{"model": "image classifier", "dataset": "retinal OCT scans (Kermany 2017)", "train_examples": 98430, "image_size": 64, "crop_scale_min": 0.7, "horizontal_flip": true, "targets": ["finding"], "num_classes": 4, "arch": "shufflenet_v2", "norm": "batchnorm", "activation": "silu", "depths": [4, 9, 4], "kernel_size": 3, "stem": "deep", "widths": [160, 240, 352], "label_smoothing": 0.05, "loss": "cross_entropy", "head_dropout": 0.1, "init": "orthogonal", "optimizer": "muon", "muon_scale": "original", "lr": 0.04, "momentum": 0.95, "nesterov": false, "orthogonalizer": "newton_schulz_5", "adamw_lr_other_params": 0.0014, "steps": 13200, "batch_size": 256, "epochs": 34.3, "lr_schedule": "cosine", "final_lr_fraction": 0, "warmup_steps": 2640, "weight_decay": 0.01, "adamw_weight_decay_other_params": 0.01}
Rows from block 8, named by matrix and row number. Rows with one number belong to one channel. Each number is 128 + 24 x the weight over its row's rms, rounded and kept within 0 to 255. All counts start at 0. After the name is the row's rms in percent of the matrix's.
# p10: first pointwise conv (model.blocks.8.p1.0.weight, 120x120x1x1), inputs 0-119
# p20: second pointwise conv (model.blocks.8.p2.0.weight, 120x120x1x1, transposed), outputs 0-119
p10.17 107 [143 134 139 116 135 160  87 140 127 139  81 117 139 103 134 117 116 179 111  93 104 115 133 125  96 144  62 141  90 126 136 164 134  93 127 121 119 117 126 116 142 173 108  99 124 152 113 146 115 131 125 146 123 108 122 108 110 156 106 113  89 153 176 129 132 220 100 164 142 160 139  87  71 105 123 135 141 131  97 116 125 125 131 137 157 136 128 161 128  88  88 119 153 165 148 113 149 130 135 166 141 125 147 121 110 101 109 145 107 157 126 139 129 154 126 135 167 140 120 133]
p20.17 115 [116 149 169 116 158 121 151 132 132 115 150 109 127 141 161 147 154 106 123 160 112  98 107 149  80 145  98 147 105 114 118 105 140 143 126 130 123 139 131 210 111 139 102 111 144 151 120 124 118 136  80 174 112 129 156 108 113  86 113 109 149 123 137 109 112 209 115 103 147 149 110 113 114 139  98 118  93 164 146 233 143 144 110 136  96 116 120 103 115 118 123 153 122 143 136 132 107 128 143 118 149 121 134 103 104 117 137 124 127 161 132 137 150 105 138 133 120 136 149 113]
p10.18 098 [142 129 138 157 130 130 161 121 102 145 125 139 173 101 114 146 180  99 118 140 102 129 126 156 142 102 124 128 166 168 107 138 145 127 106 126 118 150 147 101  88 168 139 139 181 136 122 112  88 143 128 101 138 153 180 129 175  93  79 138 147 131 123 100 132 147  83 105 146 106 133  99 106 154 107 113 130 142 121 151 118 171 142 165 160 148 117 125 146 160  96 111 159 124 115 119 144 150 130 144 163 161 108 130 161 172 142 120  89 164 126 180 113 111 123 129 113 125 145 152]
p20.18 093 [133  93 169 162 113 111  68 120 126 140 147 136 160 140 139 116 157 146 102 109 150 152 140 107 127 154 122 121 146 135 114 113 119 106 118 125 121 156 147 151 133 110 108 137 142 171 132 175 140 110 112 153 134 126 110 126 156 151 115 150 140 123  75 140 112 126 139 104 140 147 133  68 154 140 141 148 102 175 152 168 137 100 154 173 136 176 107 124 108 159 182 130 152 141 152 101 156 127 170 156 135 151 114 113 109 119 131 148  98 146 166 118  94 138 111 134 108 170 126  71]
p10.19 104 [149 140 169 157 154 110 113 154 114 143 138 166  74 115 111 114  88 137 155 114 155  99 142 164  96 110 145 142 140 157 108 148 124  95 121  99  84  90 153  99 183 132 114 136 151 132 146 113 131 122 103 144 165 119 133 112 122 168 110 112 163 149 143 135 162 120 138 136 135 167 133 106 159 135 166 104 152 125 108  96 112 131 141  96 138 120 142 169 124 145 153 158  91  99 127 134 115 114 143 126 192 144 116 108 106 108  88 159  80  88 126  92 112 124 136 116 126 149 133 130]
p20.19 096 [120 127 190 111 126 129 130 157 133 109 152 103 146 102 144 119 128 132 146 122 121 150 121 135 173 123 135 114 125 147 115 120 138 160 155 135 142 104 182 139 127 139 151 147 114 160 102 104 107  82 110 136 154 106  99 139 129 101 127 127 107 152  82 101  86 155 132 134 105 112 146 103 107 131 126  99  96  99 117 147 120 123 127 114 137 107 124 128 103 178  99 189  87 141 110 117  69  92 121 128 162 101 160 166 120 106 126 105 105 140 180 142 113 126  64 100 131 136 157 139]
p10.20 109 [141  78 121 182 110  75 122 118 129 100  68 116 135 100 154 134 130 141 124 118  69 123 111 116  82 129 105 127 118 130 119 108 149 122 132 130 116 109 111  98 123 137 125 111  90 143 133 135 132 150 133 117 141 124 168 134 101 104 123 152 192 132 121 111 119 135 142 120 126 153 110 110 124  84 142 109 115 121 172 117 153 132 150 118 204 108 165 131 105 160 130 154 123 139 116 147 133  81 135 136 130 139 141 166 108 121 125 148 210 103 130 146 123 151 167 116 116 140 110 132]
p20.20 103 [136 144 146 108 137 128 105 137  96 155 132 130  65 130 109 145 152 134 167 139 120 118 130 110 159 130  90 106 126 135 129 127 140  91 135  99 106 133 104 135 148 159 153 130 145 120  87 128 125 150 168 148 117 163 104 154 123 157 132 112 181 149 114 122 150 102 105  81 151 129 117 139  98 131 137  61 120 126 110 118 137 138 135  87 111 115 155 129  97  83 149  93 122 150  78 129 102 150  69 109 140 139 185 139 144 114 160 106 111 128  98 134 142 120 145 162 138 122 147 178]
p10.21 092 [120 145 121 141 141 135 131 123  97 145 117 124 142 104 117 135 144 160 109  99 110 148 113 163 133 104 122 186 152 118 125 130 125 141  99 124 124 116  96 112 114 102 174  68 132 118 118 113 115 119  96 147 109 168 102  98 172 116 119  86  98 145 168  95 140  84  87 137 115 121 141 141 174 156 136 119 134 155 163 175 111 101 103 100 107 139 133 167 156 117  87 105 121 105 149 110  83 141 131 127 136 159 113 136 144 152 117 142 147 125 185 104 156  90 123 113 167 141 103 135]
p20.21 091 [117 141 150 141 156 117 127 103 174 111 135 152 131 126 134 152 119 156 120 155 136 166 111 162 101 152 120 141 132  94 114 157 145 105 147 159 141 108 152  73 138 120  78 129 132 170 160 181 116 150 123 125 109 108 151 186 128 108 109 105 150 136 114  91 125  88 123 114 141 163 133 118 158 141  99 133 163 137 141 100 135 109  92 104 117 145 121 134 122 109 125 157 149 112  98 111 144 141 151 151 121 128  68 153  99 104 124 118 152  88 131  80 160 144 135 160 185 116 108 122]
p10.22 101 [123 122 142 162  69 135 129 119  98 137 148 133 109 149 119  79 118 109 121 104  88 111 152 177 119 100  97 142 145 142 132 127 140 118 154 116 138 133 106 139 217 141 123 108 139 123 106 114 111 122 110 131 108 102 132 101  94 135 169  95 116 144 103 113  95 105  89 150 120 121 123 123 173 134 144 156 133 130 168 140 137 114  93 107 120 129 108  77 117 151 150 128  74 175 140 172 101 139 161 109 107 139 138 124 140 168 118 107 109 152  96 139 150 141 142 122 160 151 109 141]
p20.22 115 [ 95 177 179  88  98 146 114 119 138 113 156 181 111 150 107 129 166 157 100 121 127 110 134 121 155 120  80 163 158  99  94 110 131 136 130 121 135 136 118  96 119 101 115 127 139 126 141 116 111 146 131 143  94 103 105 129 127 136  67 160 126 156 133 111 111 124 135 169 146 106 126 145 152 143 178 116 109 143 120 134 143 123 124 140 135  99  75 129 109  83 142 159 152 136 160 120 181 127 136 113 165 110 171 146 137 132 152 117 127 100 160 118 145 193 161 127 139 123 127 128]
p10.79 104 [118 111 123 164 113 123 107 138 145 112  96 125 124 127 109 186 184 164 107 171 132  97 103 126 138 137 147  76 113 101 138 108 139 128 120  82 126 125 145 122  84 141 118 115 146 108 108 124 114 118 134  97 146 105 120 131 117 207 111  75 124 157 108  97 136 126 113 163 113 101 124 201 160 162 118  90 111 143 124 102 142 116 140 114 101  98 111 174 108 118 129 171 103 122 153 147 141 130 127 150 126 110 116 106 142 157  82 132 125 124 133 126 136 140 132 140 116 103 142 147]
p20.79 096 [142 142 118 138 137 121 146  89 126 137 164 139 128  97  78 136 143 147 115 150 164 118 133 106 154 137 119 100 136 138 119 139 109 119 124  99 135  98 107 144 102 128 130 129 117 115 144 123 129 141 137  90 151 113 137 148 119 134 125 142 148 108 120 144 103 132  76 114 128 111 123 105 133  78  96 119 171 120 223 170 121 181 139 134 120 133 125 131  99 123 155 144 138 116 181 116 149 148  90  99 158 123 165  99 148 164 137 111 119  58 170 110 120 138 125 121 107  76 114 129]
p10.80 093 [146  81 129 157 148 158 124 147 149 145 135 136 160 126  99 126 107 134 146 139 162 132 135 115 134 124 179 167 126 154 164 125 133 165 102 118 182 152 100 143 208 149 125 147 115 102  81 141 119 121 177 100 143 132 175 104 124  88 114 148 126 145  85 155 136  94 111 130 116  98 139 140 108 137 107 127 136 142 114 124 115 172 129 126  78 132 118 117  91 135 103 134 132 103 133 114 155 115  97 137 100 109 110 138 123 146 154 113 110  71 163 114 121 142 131 129  90 117  96 123]
p20.80 093 [130 119  98 151  95 198  86 137  96 123 193 128 101  93 144  95  93 107 155 109 151 141 127 127 136 137 122 127 122 145 132 106  63  86 152  88 113 152 129 120 124 143 120 130 130 120 130 117 117 107  95 124 139 109 104 159 110 104 151 136 139 134 120 129 141 150  79  88 165 115 135 153 135 140 121 152 115 112 120 153 128 110 118  98  93 115  84 131 126 128 109 149  75 153 123 107 163 111 108 159 131  70  80 114 128 148 122 109 148 123 113 120 113 115 130  91 144 153 150 122]
p10.81 102 [107 111 124 171 154 152 119 149 105 107 136 138 123  89 121 111  88 139 139  95 178 198 140 148 133 123 127 116 117 101 154 103 158 144 136 130 105 134 121 124 100 124 108 150 123 114 133 121 108 112  72 163  90 140 174 160 136 157 118 128 118 184 126 139 109 125 149 105 124  89 136 153 121  87  84 142 104 166 123 142 127 101  70 104 141 154 140 151 151 117  85 101 129 120 138 167 141 142 152 111 135 150 153 154 112 126 149 126 108 137 125 161 150 149 110 157 100 123  94 110]
p20.81 086 [146 143 125 102 143 175  98 151 118 100 132 136 122  98  87  99 106 157 107 145 131  80 135 107  42 168 118 108 131 127 111 128 134 137 150 124 164 127 136 156 121 102 160  90 117 136 129 151 140 150  98  96 143 161 148 157 130 121 123 129 126 132 124 163 173 104 100 126 129 129 114 109  75 119 116 141 114 153 114 121 127 116 134 115  76 134 106 152 143 107 167 166 129 141 118 126  68 102  73 140 130 104 182 126 132 112  98  98 129 100  97 115 117 123 129 131 120 131 119 117]
p10.82 100 [151 122 124 148  90 122 129 170 143 122 108 103 174 125 141 105 132  85 134  75 119 140 132 103 110 111 120 113 144 126 120 153 165 135 133 106  91 149 137 150  66 107 121 140  85  97 119 113 133 153 119 123 114 119  99 111 119 128 123 122 121 177 110 203 102 151 159 121 103  96 116 131 120 124 103 129 145 176 159 150 175  90 182 117 132 109 110 162 125 166 183 132 105 131 117 135 133 108 148 124 115 138 119 154 110 151 103 164 134 136  95 118 135 161 130 125  99 119 140 141]
p20.82 108 [115 135 117 133 101 112 133 140 105  98 129 148 189 128 108 114 139 145 106 114 127 143 134 148 151 113 106 114 113  98  90 135 136 103 196  88 134 111 134 134 146 115 143 201 150 103 144  91 108 148 112  88  80 133 117 118 171 156 125 146  89 103 110 126 167 103 128 146 138 158  99 141 135 129 103 109 114 121 149 131 102 121 120 132 162 127 144 159 118 132 123 142 119 102 127 127 130 145 142 167 112 115 130 143 102 101 125 114 180 119 107 199 123 164 124 151  80 118 167 142]
p10.83 097 [133 130 117 177 139 102  83 101 101 139 151 125 173 166 110 146 146 122 130 123 124 127 103 168 130 100 132 131  94 135 153 114 164 136 112  98 125 146  96 138  74 167 131 109 136 153  97 139 134 120 133 127 149 136 135 114 131  99 117 137 156 109 113 159 145  63  87 143 120 164 144 124 202 136  98 139 142 160 117 109 128 159 132 126 145  89 111 131  93  95 126 147 153  94 137 131 138 134  90 109 129 127 118 179 106 136 137 137 120  82 121 147 115 183 130  98 146 152 120 110]
p20.83 111 [139 143 155 167 131 160 133 126 115 124 157 118 144 113  98  86 150 155 131 127 108 168 145 108 193 170 118 130 193 144 118 127  96 110 140 137 103 131  71 132 145 122 115 140 131  90  85 196  99 102 119 143 111 110 102 148  97 104 129 117 144 165 128 125 142 143  98 114 139 153 128  87 152 127 123 172 120 121 134 118 155 116 139 187 102 110 119 124 162 137 119 123 115 117 121 115 145 136 114 121 175 131 155 147 126 137 116 152 103 128 114 132  75 104 108 111 151 159 150 121]
p10.84 100 [125 159 128 144 126 101 177  83 156 152 104 168 152 149 146 144 123 135 153  85 140 142 113 115 118  93 129 104 170 171 115 118 134 125 110 130 142 114  74 129  76 144 107 146 138 111 117 122 117 116 108 163 111 136 126 141 112 152 116 187 100 127 138 171 139 121 123  97 124 100  97 157  87 109  92 110 165 153 144 139 161 109  84 134 106 124 124 111 162 127 110 144 137 119 109  97 138 119 104 101 131 180 134 100 100 151 141 132 161 114 138 123 116  99  90 169 125 109  94 133]
p20.84 114 [101 135 136 136 148  96 111 117  82 122 145 110  99 148 119 112 132 120 114 110 129 105 130 132 117 179 164 162  97 133 142 161 122 100 106 150 135  97 129 143 163 157 163  76 106 149 129 108 116 123 137 163  33 144 153 130 127  84 132 165 112 107  91 146  95 165 138 185 134 146 184 114 105 121 133 152 139 112 122 128 129 125 116 142 131 137 149 153 150 131 133 131 124 171 160 128 110 105 131 123 145 106 127 133 158 108 156 123 127 126 131 111 138 132 155 137 110 138 142  60]
p10.85 101 [130  85 155 126 175 114 124  91 130 128 119 138 168 165 130 125 126 124 159 150  99  98 139 138 173  92 103 147 110 209 133 123  98 126 163 122  85  91 121 145  95 146 118 124 128 105 107 120 152 129 113 147 114 139 117 116 140 105 168 124 112 145 131 108 110 146 123 111 138 106 143 131 153 109 111 111 142 118 108 100 126 154  95 123  88  86 137 107 110 127  97 148 149  96 116 101  85  86 102 123 115 127 102 124 155  89 114 169  88 185 105 119 132 132 102 126 116 148 110 157]
p20.85 100 [153 169 122 129 148 104 146 121 107 108 110 136 113 120 108 104 147 134  93 109 135  97 126 129 157 124 156 144 103 151  95 129 168 154 105 141 114 131 119 129 112 121 161 121 107 149  94 106  95 163  66 131 151  87 105 162 105 141 101 170 119 155 111 110 166 109 175 133 127  96 151  79 129 120  77 120 134 101  95 136 107 142 122 104 137 144 100  98  84 115 130 106  95 103 114 161 117 134 129 155 135 140 112 127 125 109 113 124 164 172  96 106 179 164 146 135 139 114 154 147]
p10.86 102 [118 120 113 114  86 113 118 143 235 159 129 115 135 137 103 154 138 102 141 140 145 104 132 139 105  97 147  97 104 124 122 101  95 112 108 109  71 141 144 113  98 158  93  80 106 125 121 123 145 167 140 125  76 139 128 127 150 136 126 122 110 148 118 126 146  96 126 125 161 117 139 116 135 108 135 133  93 132 114  92 105 135 160 103 116 120 179 147 145  83  79 157 152 104 107 117 141 135 135 173 124 151 155 129 131  96 132 150  91 124 115 127 140 128 137  99 101 145 118 116]
p20.86 101 [ 74 140 164 124 133 155 108 121  49 181 140 121 122 126  85 117 124 137 159 152 161 129 102 189 137 119 142 133 120 175 147 115 141 123 128 132 120  68  97 122 114 131 123 123 158 126 119 131 140 141 157 130 124 126 175 180 103 161 115 116 134 143 138 149 148 113  74 129 153 143 112 110 136 123 171 131 148 120  98 162 155 138 120 165 137 155 146 148 127 137 124 142 176 101 130 162 127 129 105 113 131 177 123 143 139 120 117 123 144 150 136 154 139 131 121 132 135 160 144 176]
p10.87 103 [147  82 135 157 134 132 154 148 115 173  70 141 126 108 127 184 115 132 111 110 175 108  95  92  80 166 113 137 157 107 146 101 149 125 119 132  96 137 102 152 113  85 115 141 108 138 127 121 164 113 120 132 155 154 135 134 136 142 138 170 143 163 158 125 155 129 149 151 146 123 130 103 129  99 102 130 163 125 115  81  97 100 135 149 161 164 173 128 121 159 130 102 145 119 160 115 188 187 128 151 122 115 122 144 134 134 130 143 161 151 143 126 132 140  98 148 113 116 133 129]
p20.87 102 [ 62 226 130 140  88  87 174 110 142 113 104  98 122 158 120 124 150 124 138 115 148 157 118 114 142 113 124  81 139 135 114 119 103 133  87 128 136 132 108 159 154 145 102 154 148 144 136 152 117 143 136 130 122 135 124 108 137 108 160 128 127 138 141 108 145 114 124 136 148 121 126 132 144  98 158 110 173 127 148 116 101 108 132 127 152 128 144 152  91 150  82 125 120 130 129 119 145 112 129 138  76 148 110  87 102 110 134 118  92 102  92  80 140 160  89 174 150 122 128 126]
p10.88 100 [170 149 176 165 186 156 120 133  93 102 111 157 121 147 151 129 159 161 124  97 144 131 141 115 141  77 121 102 113 122 144 151 104 141 124 111 143 120 177 110 108 106 151 133 115 166 163 142 166 103 131  73 104 123  89 109 169 123 118 172  83 148 199 139 121 128 124 126 144 147 124 101 111 162 157 123 146 127 128 119 106 154 123 144 110 118 120 138 110 131 109 116 112 142 117 129 106 107 104 156 132 114 113 123 113 107  84 158 118 142 154 116 145 120  86 125 100 156 100 131]
p20.88 104 [ 98 111 144 145 155 127 113 145 151 169 105 116 142 139  89 123 110 141 134 139 120 149 115 128 166 121 102 131 136 136 117 118 159  92 127 154 152 114 142  96 129  98  78 166 101 108 106  98 136 148 169 124 165  93 120 145 142 162  98 165 125 177  82 105 109  99 102 138 130 140 138 113  85 160 131 131 145  76 105 179 145 138 147 113 120 122 118 106 114 148 149 114 138 117 131 101 107 101  85 108  97 101  99 104  92 150 144 103 129 101  91 121 136 158 120 125 163 162 120 163]
p10.89 107 [114 107 125 153 142 100 105 131 145 113 115 154 112 139 123 122 128 159  90 117 129 138 115 163 131  99  92 167 134 102 106 118 146 130 134 147 186 142 136 121 100 101 103 146 155 109 198 107  98 159  97  77 123 168 108 150 116 127 131 135 107 107 176 128 120 123 142  93 164 113 123 111 128 143 148 158 125 130 106 119 131 135 127 164 113 136 154 162 107 128 123 173 108 166  98 138  98 120 101 119 133 112 159 111  95 148  97 162 115 185 124 120 126 135 179 136 114 128  75 154]
p20.89 106 [102 115 156  76 132 134  42 156 149 162 116 133 136 101 149  94 142  90 139 126 122 126 114 122  86 124 109 170 103 115 116 138 108 111  98 130 108  84 120 147 139 134  85 108 118 173 135  82 107 128 125 124 176 136 113 153 107 108 111 126 108 118 121 171 148 118 105 129 121 124 130  96 151 145 140 122 188 117 109 155 109  95 126 144 129 127 138  99 125 118  97 112 108 130 110  98 177  98 135 109 130 124 106 128 141 115  96 123 125  92 136 116 137 125 134 152 167 174 159  95]
p10.90 098 [118 140 105 116 107 105 117  71 104 157 176 154 100  91 146  96 142 123  95 113  96 107 125 129 166 141 133 153  83 153 168 133  89 113 132 146 163 121 113 122 151 145 105 113 154  83 140  94 115  95 135 128 108 169 119 102 105 123  94 113 115 108 121 119 143 109 102 123 193 135 144 131 142 108 178 168 108 142  98 150 152 127 106 131 151 159 121 117 143 130 103  85 132  91 155 106 120 130 105 152 145 145 128 115 145 145 137 176 143 127 119 138 147 102  97  90 146 117 102 129]
p20.90 084 [ 88 126 135 131 150 115 137 146 139 152 153 142 139 145 174 137 106 117 151 119 126 108  99 149 136 132 136 121 149 125 108 140 119 143 120  91 105 134 131 113  88 128 155  88 108 158 151  92  88 108 145 150 161 139 166 129 123 158  90 171 167 124  78 118 111 161 128 129  89 125 116 156 141 130 116 153 128 110 145 122 138 115 119 152 143  84 133 124 126 106 147 106 113 164 161 180 164 143 184 133 140 169  85 158 151 137 137 156 134 124 188 155 148  84 154 125 133  93 142 127]
p10.91 096 [125 137 147 156 113 122 108 168  73  99 122 115 107 161 115 160  98 111 141 127 187 145 187 110  91 141 161 153 113 132 125 125 127 148 124  98 134 115 159 168 128 136 156  98 124 145 124 139 164 134 132 154 132 134  72 110 134 170 170 135 121  70 140 117 150 101  85 134 170 121 108 114 162 132 126 135 127 182 127 125 103 146 114 100 129  93 126 144 170  91  91 135  98 124 111  97 132 117 124 156 115 110 122 138 137  96 129 101 145 120  90 133 138 101 102 129 124 126 120 152]
p20.91 093 [ 99 169 124 121 134 107 148 115 116 155  98 146 121 111 146 137 133 145 146  80 100  94 163 113 116 120  65 100 118 123 114 151 162 129  97 148 117 130 131 129 100 103 105 102 123 157 119 102 109 172 131 113 124 146 150 139 122  87 180 142 109 112  98 126 149 131 152 128 129  86 113 143 118  98 110 116 168 127 123 166 125 144 107 182 122 148 170 184 159 144 151 100  97 114  88 130 161 120 132 108 107 142 134 101 143 139 116 107 107  76 103 139 151 146 146 147 157 132 108  91]
p10.92 100 [157 110 114 134 167 165  96 143  99  68  99 126 106  79 100  78 122 109 103 139 148 123 113 151 117 113 103 158 129 141  88 122 123 188 130 117 128 123 121 140 134 129 138 136 103 148 123 118 164 135 115 134 107  70  85 120 103 131 117 117 131 132 138 145 187 150 148  99 144 141 119 125 105 136 154 129 115 168  54 115 119 146 115  88 130 111 133 118 181 112  98 121 135 130 131 160  97 109 128 123 114 117 114 159 142 155 139 161 104 108 101 155 116 113 149 134 153 102  99 121]
p20.92 098 [143 132 145 109 110 101 104 189 156 128 130 119 141  95 125  89 148 139  93 159 119  85 112 128  97 158 127 162 171 160 138 134 134 135 138 113 102  94 177 132  84 147  92 138  89  97 116 125 134 160 110 127 114 154 129 127 125 111 182 108 150 108 102 122 138 115 114 170 131 166  86 107 104 121 115 123 103 103 143 125 132 138 147 151 169 116 144 128  98 161 133 124  94 117 106 122 108 148 138 134 162 158 155 162 123 107  86 170 154  88 153 153 123 147 116 115 145 129  96 111]
p10.93 110 [ 50 108 124 131 169 155 112 181  82 107 124 114 142 163  97  79 114 117 120  96 146 137 138  98  87 145 121 106 119 145 134 136 125 101 141 113 129 107 184 130 144 154 150 120 130 134  97 108 131 141 142 133 140 140  82 149  82 141 122 112 115 152 116 126 149 123 146 128 193 130 116 125 107 135 146 136 125 195 149 111 102 139 152 126 127 142 164 123  91 114 126 103 102  85 144 132 137  95 131 145 129 138 133 106 172 147 120 136 117 116 143 137 139 107  90 171 112 125 167 132]
p20.93 106 [115 114 100 185 137  98 127 138 122 109 119 174 134 101  93 117 100 173 131  84 120 173 116 113 111 142 181 164 191 124 122 131 121 118 131 115 143 115  82 142 171 121 143 117 127 152 121 115 133 104 102 122 127 108 127 101 106 126 131 121 123 157 100 123 138 110 149 115 135 164 126 109 154 134 159  78  93 110 150 117 182 149  82  94 113 127 121 115 130 141 127 114 108 110 102 110 117 128 142 113 103 138 118 157 127 131 107 153 155 107  91 115 123  84 164 132 105 188 101 132]
p10.94 098 [132 157 113  84 135 141 112 121 156 117 103  86 121 147 120 156 126 112 133  89 129 141 116 152 162  88 122 149 115 148 149 123 121 122  91 126 124 103 122  95 172 121 125  96 101 115 199  83 155 119 122 123 150 157 104 125  97 105 124 106  85 166 142 142 132 135 146 132 167 156 106  81 115 123  70 145 147 157 146  92 143 138 167 149 135 161 123 131 117 129 110 145  96 133 103 146 140 135 131 117 116 127 139  94 112 104 135 131 113 107  96 146  84 164 147 164 156  83 122 158]
p20.94 086 [ 97 153 124 112 111 143  68 141 169  96 130 136 130  89 121 123 134 138 123 140 112 126 138 159 100 161 131 108 111 102 119 191 129 152 109 134 106 103 163 138 139 170 137 135 135 165  86 148 101 116 166 119 106  93 116 158 111  97 106 148 145 151 127 133 149 119  99 134 109  86 160 103  98 108 150 129 116  91 104 105 133 133 142 156 157 129 115 149 159 139 128 106 182 160 162 129 132 125 147 138 127 187  83 116 123 101 123 113 132 103  88 107 158 146 120 115  87 120 121  99]
p10.95 091 [ 84 168 123 120 134 120 170 136 123 151 146 112 107  96 135 124 117 112 163 134 157 119 125 127 138 144 130 113 130 108 105 104  71 123 106 151  85 129 177 128 120 131 127 131 135 150 118 122 138 179 128 119 163 131 137  88 147 184  97 177 136 148 130 137 123 122 139  94 134 120 165 139  87 135  94 127 136 139  99 168  75 114 109 119 119 132 166 115  91 168 148 166 174  78 118 115 141 139 140 160 155  90 143 159 148 131 129 116 146 108 112 145 110 104 149  97 162 120 107 122]
p20.95 094 [139 122 170 126 140 122  65 106 157 118 124 137 136 150 106 123 105 131 120 138 133 115 131 169 130  99  81 173 139 117 141 134 163  89 130  86 147 137  85 155 131 148 144 149 181 115  89 142 123 149 165  90 128 141 122 130 147 141 123 152 132 144  89 164 177 141 173 126 179 123 145 114 132 127 140 139 103  95 134  90 146 178 115 165 149 142 142  81 148 149 115 106 143 126 114 142 121  99 150 152 117 150 160 164 159  94 114 104 128 104 133 123 130 148 127 121  96 116 118 106]
p10.96 099 [153 138  66 148  93 126 111 131 186 100  93 140 115 123  91 115  92 104 121 105 135 129 140 161  98 113 100 162  98 128 118 129 110 133 146  92 211 126 106 178 140 115 151 149  92  97  92 150 132 143 169 127 108 120 129 115 118 154  78 144 118 142  89 114 118 145 142 120  88 137 138 106 116 109 172 144 139 123 137 146 128 107 111 130 145 124  98 132 123 136 153 115 127 135 104 131 143 172 121 140 114 144 126 131 162 108 169 150 132 122  76 116 115 133  87 146 111 136 154 140]
p20.96 105 [136 157 146 113 135  87 142 114 106 125 127 120 125 138 108 158 103 133 180 147 144 108 145 111 146 183 155 115  94 192 123 148 170 144 145  96 130 126 117 110 102 126 125 173 147 104 140 138 153 142 100 136 129 128 123 122 107 138 119  95 183 114 103 104 159 113 142 111 124 141 138 127  86 113  98 127 104 161 131 131 142  66 159 132 167 161 138 134 117 147 140 142 139 139 109 127 187 125 139 132 125 131 126  46 142 143 132 132 141 125 148  98 146 160 159 127 136 142 172 151]
p10.97 105 [143  97 100 112  81  91 140 131 160 146 124  96 119 111 111 158 100 166 129 153 146 118 105 143 121 178 136 135  92 151 157 118 156 144  93 140 133  69 148  83 118 148 155 105 119 130  95  91  93 108 132 100 137 104 150 131 122 138 171 128 142 117  90 132 120  96 158 114 121 163 123 178 145 171 105 126 139 138  90 132 159 131 111 123  87 141 124 157 119 117 148 162 118 109 154  97 123  84 127 184 148 140 104 126 124 108 131 141 149 160 118 112 124 108  92 117 150 151 124 121]
p20.97 107 [131 124 132  95 135 120  93 102 136 116 142 131  87 158 104 111  94 108 112 188 105 117 144 120  54 164 105 118 138 113 119 115 108 146 120 172 132  97 122 177 132 107  96 132 116 129 105 108 132  97 133 128 124 133  87 166 143 127 119 128 112 131 108  89 117 120 172 142  93 137 144 104 137  95 154 137 131 170 155 167 101 174 128 139 167 131 106 116 111 125 133 163 159 124 165 114 138 107  57 142 100 149 143 124 128 132 176  95 127 119 108 112 137 132 137 119 150 134 120 155]
p10.98 096 [157 144 133 138 145 140 156 145 108 150  76 136 109 113 117 141 123 127 182 128 107 110 143 129  84 160  96 123  87  87 106 124 117 159  97 118 131 185 109  93  98 128 106 137 113 140 139  86 109 135 160 110 117 133 156 161 100 173 147 131 102 119 122 134  91 110  94 133 113 111 132 162 132 124 146 118 132 100 140 106  84 128 130 131 153 138 125 123 164 154 151 101 113 137 114 168  89 162 139  85 135 126 102 145 149  75 119 120 100 172 137  82 114 115 113 148 146  94 118 155]
p20.98 089 [165 151 147 112  94 118 133 168 104 115 102 124 162 143 109 132 174 119  71  89 123 120 126 132 160 107 130 127 137 151 116 144  95 124 146 154 128 116 106 143 120 121 138 137 134 149 157 137 170  64 137 131 142  82  74  97 115 154 129 126  88 161 100 147 127 134 138 114 158  81 113 157  96 113 169 172 147 144 119  94 125 111 136 145 159 131 156  94 106 152 128 141 114 123 119 118 114 102 119 146 139 102 161 107 124  70 176 108  98 137 152 124 145 102 148 135 136 134 139 140]
p10.99 100 [116 148 144  67 126 116 126 143 147 118 179  93 138 111 130 186 148 122 157 110 139 100 159 137  95 139 149 113 162 137 159 109 110 165 104 153 148 142 106 139 159 116 100 169 147 114 126 118 154 118 113 155 152 115 122 130 141 142 120 176 150 146 108 167 143 112 103 141 144 137 196  97 131  76 144 118 142 115 116 106 128 109 185 154 168 155 148 140 106 117 167  90  82 142 113 101 123 107 137 136 103 114 136 143 138 110 120  76 145 123 124 124 129 131 112 104 114 126 127 112]
p20.99 115 [148 162 133 110 110 100 111 162 150 127 184 164 169 138  89 127 136 102 124 124 140 141  77 130 146  74  91 125  79 182 143 140 138 159 160 111 124 153 136 140 143 145 128  99 164 144 131 145 144 124 134 143 116 163 158  87 141  88 126 138 117 129 133 121 167  93 116 174 127 110 133 132 124 189 103 121  80 125 119 158 141 122 140 137 147 124 147  89 126 128 114 107 131 106 116 101 154 150 149 115 134 104 121 129 131 141 142 147 129 132 155 134 125 151 122  49 108 138 120 143]
p10.100 103 [162 140 169 151 123 121 159 163 136 116  74 119 191 134 101 192 128 138 163 118 108 129  97 142 137 126 109 169 182 126 118  79 146 126 140 133 150 115 109 115 112 123 117 174 122  91 127 116 135 134 160 177 123 144  95 146  90 169 124 125 148 136 136  99 126 107 147 110 125 140 141 124 162 128  96 150 132 155 100 117 114 111 146  92 172 133 127  99 146 120  74 149 102 119 118 130 137 123 120 148 123 151 102 124 114 131 167 128 127 111 107 109 170 129  88  99 124 112 144 102]
p20.100 098 [ 88 125  95 111  99  78 132 134 118 197 149 130 120  74 105 103 131 134 119 105 186 139 128 146 116 143 116 144 138 153 152 116 151 128 148 117 162 108 137 178  86  95 108 146 103 127 142 123 158  92 117 204 154 136 132 141 112 133 118 127 153 135 135 158 111 140 128 141 131 148 110 134 127 150 133 139 148 133 107 142 109 146 147 114 121 132 117 115 144 181 134 133 156 150 140 134 113 136 140 113 155 157 135  92 146 126  89 193 124 148 142  93 139 136 143  71 151 143 128 154]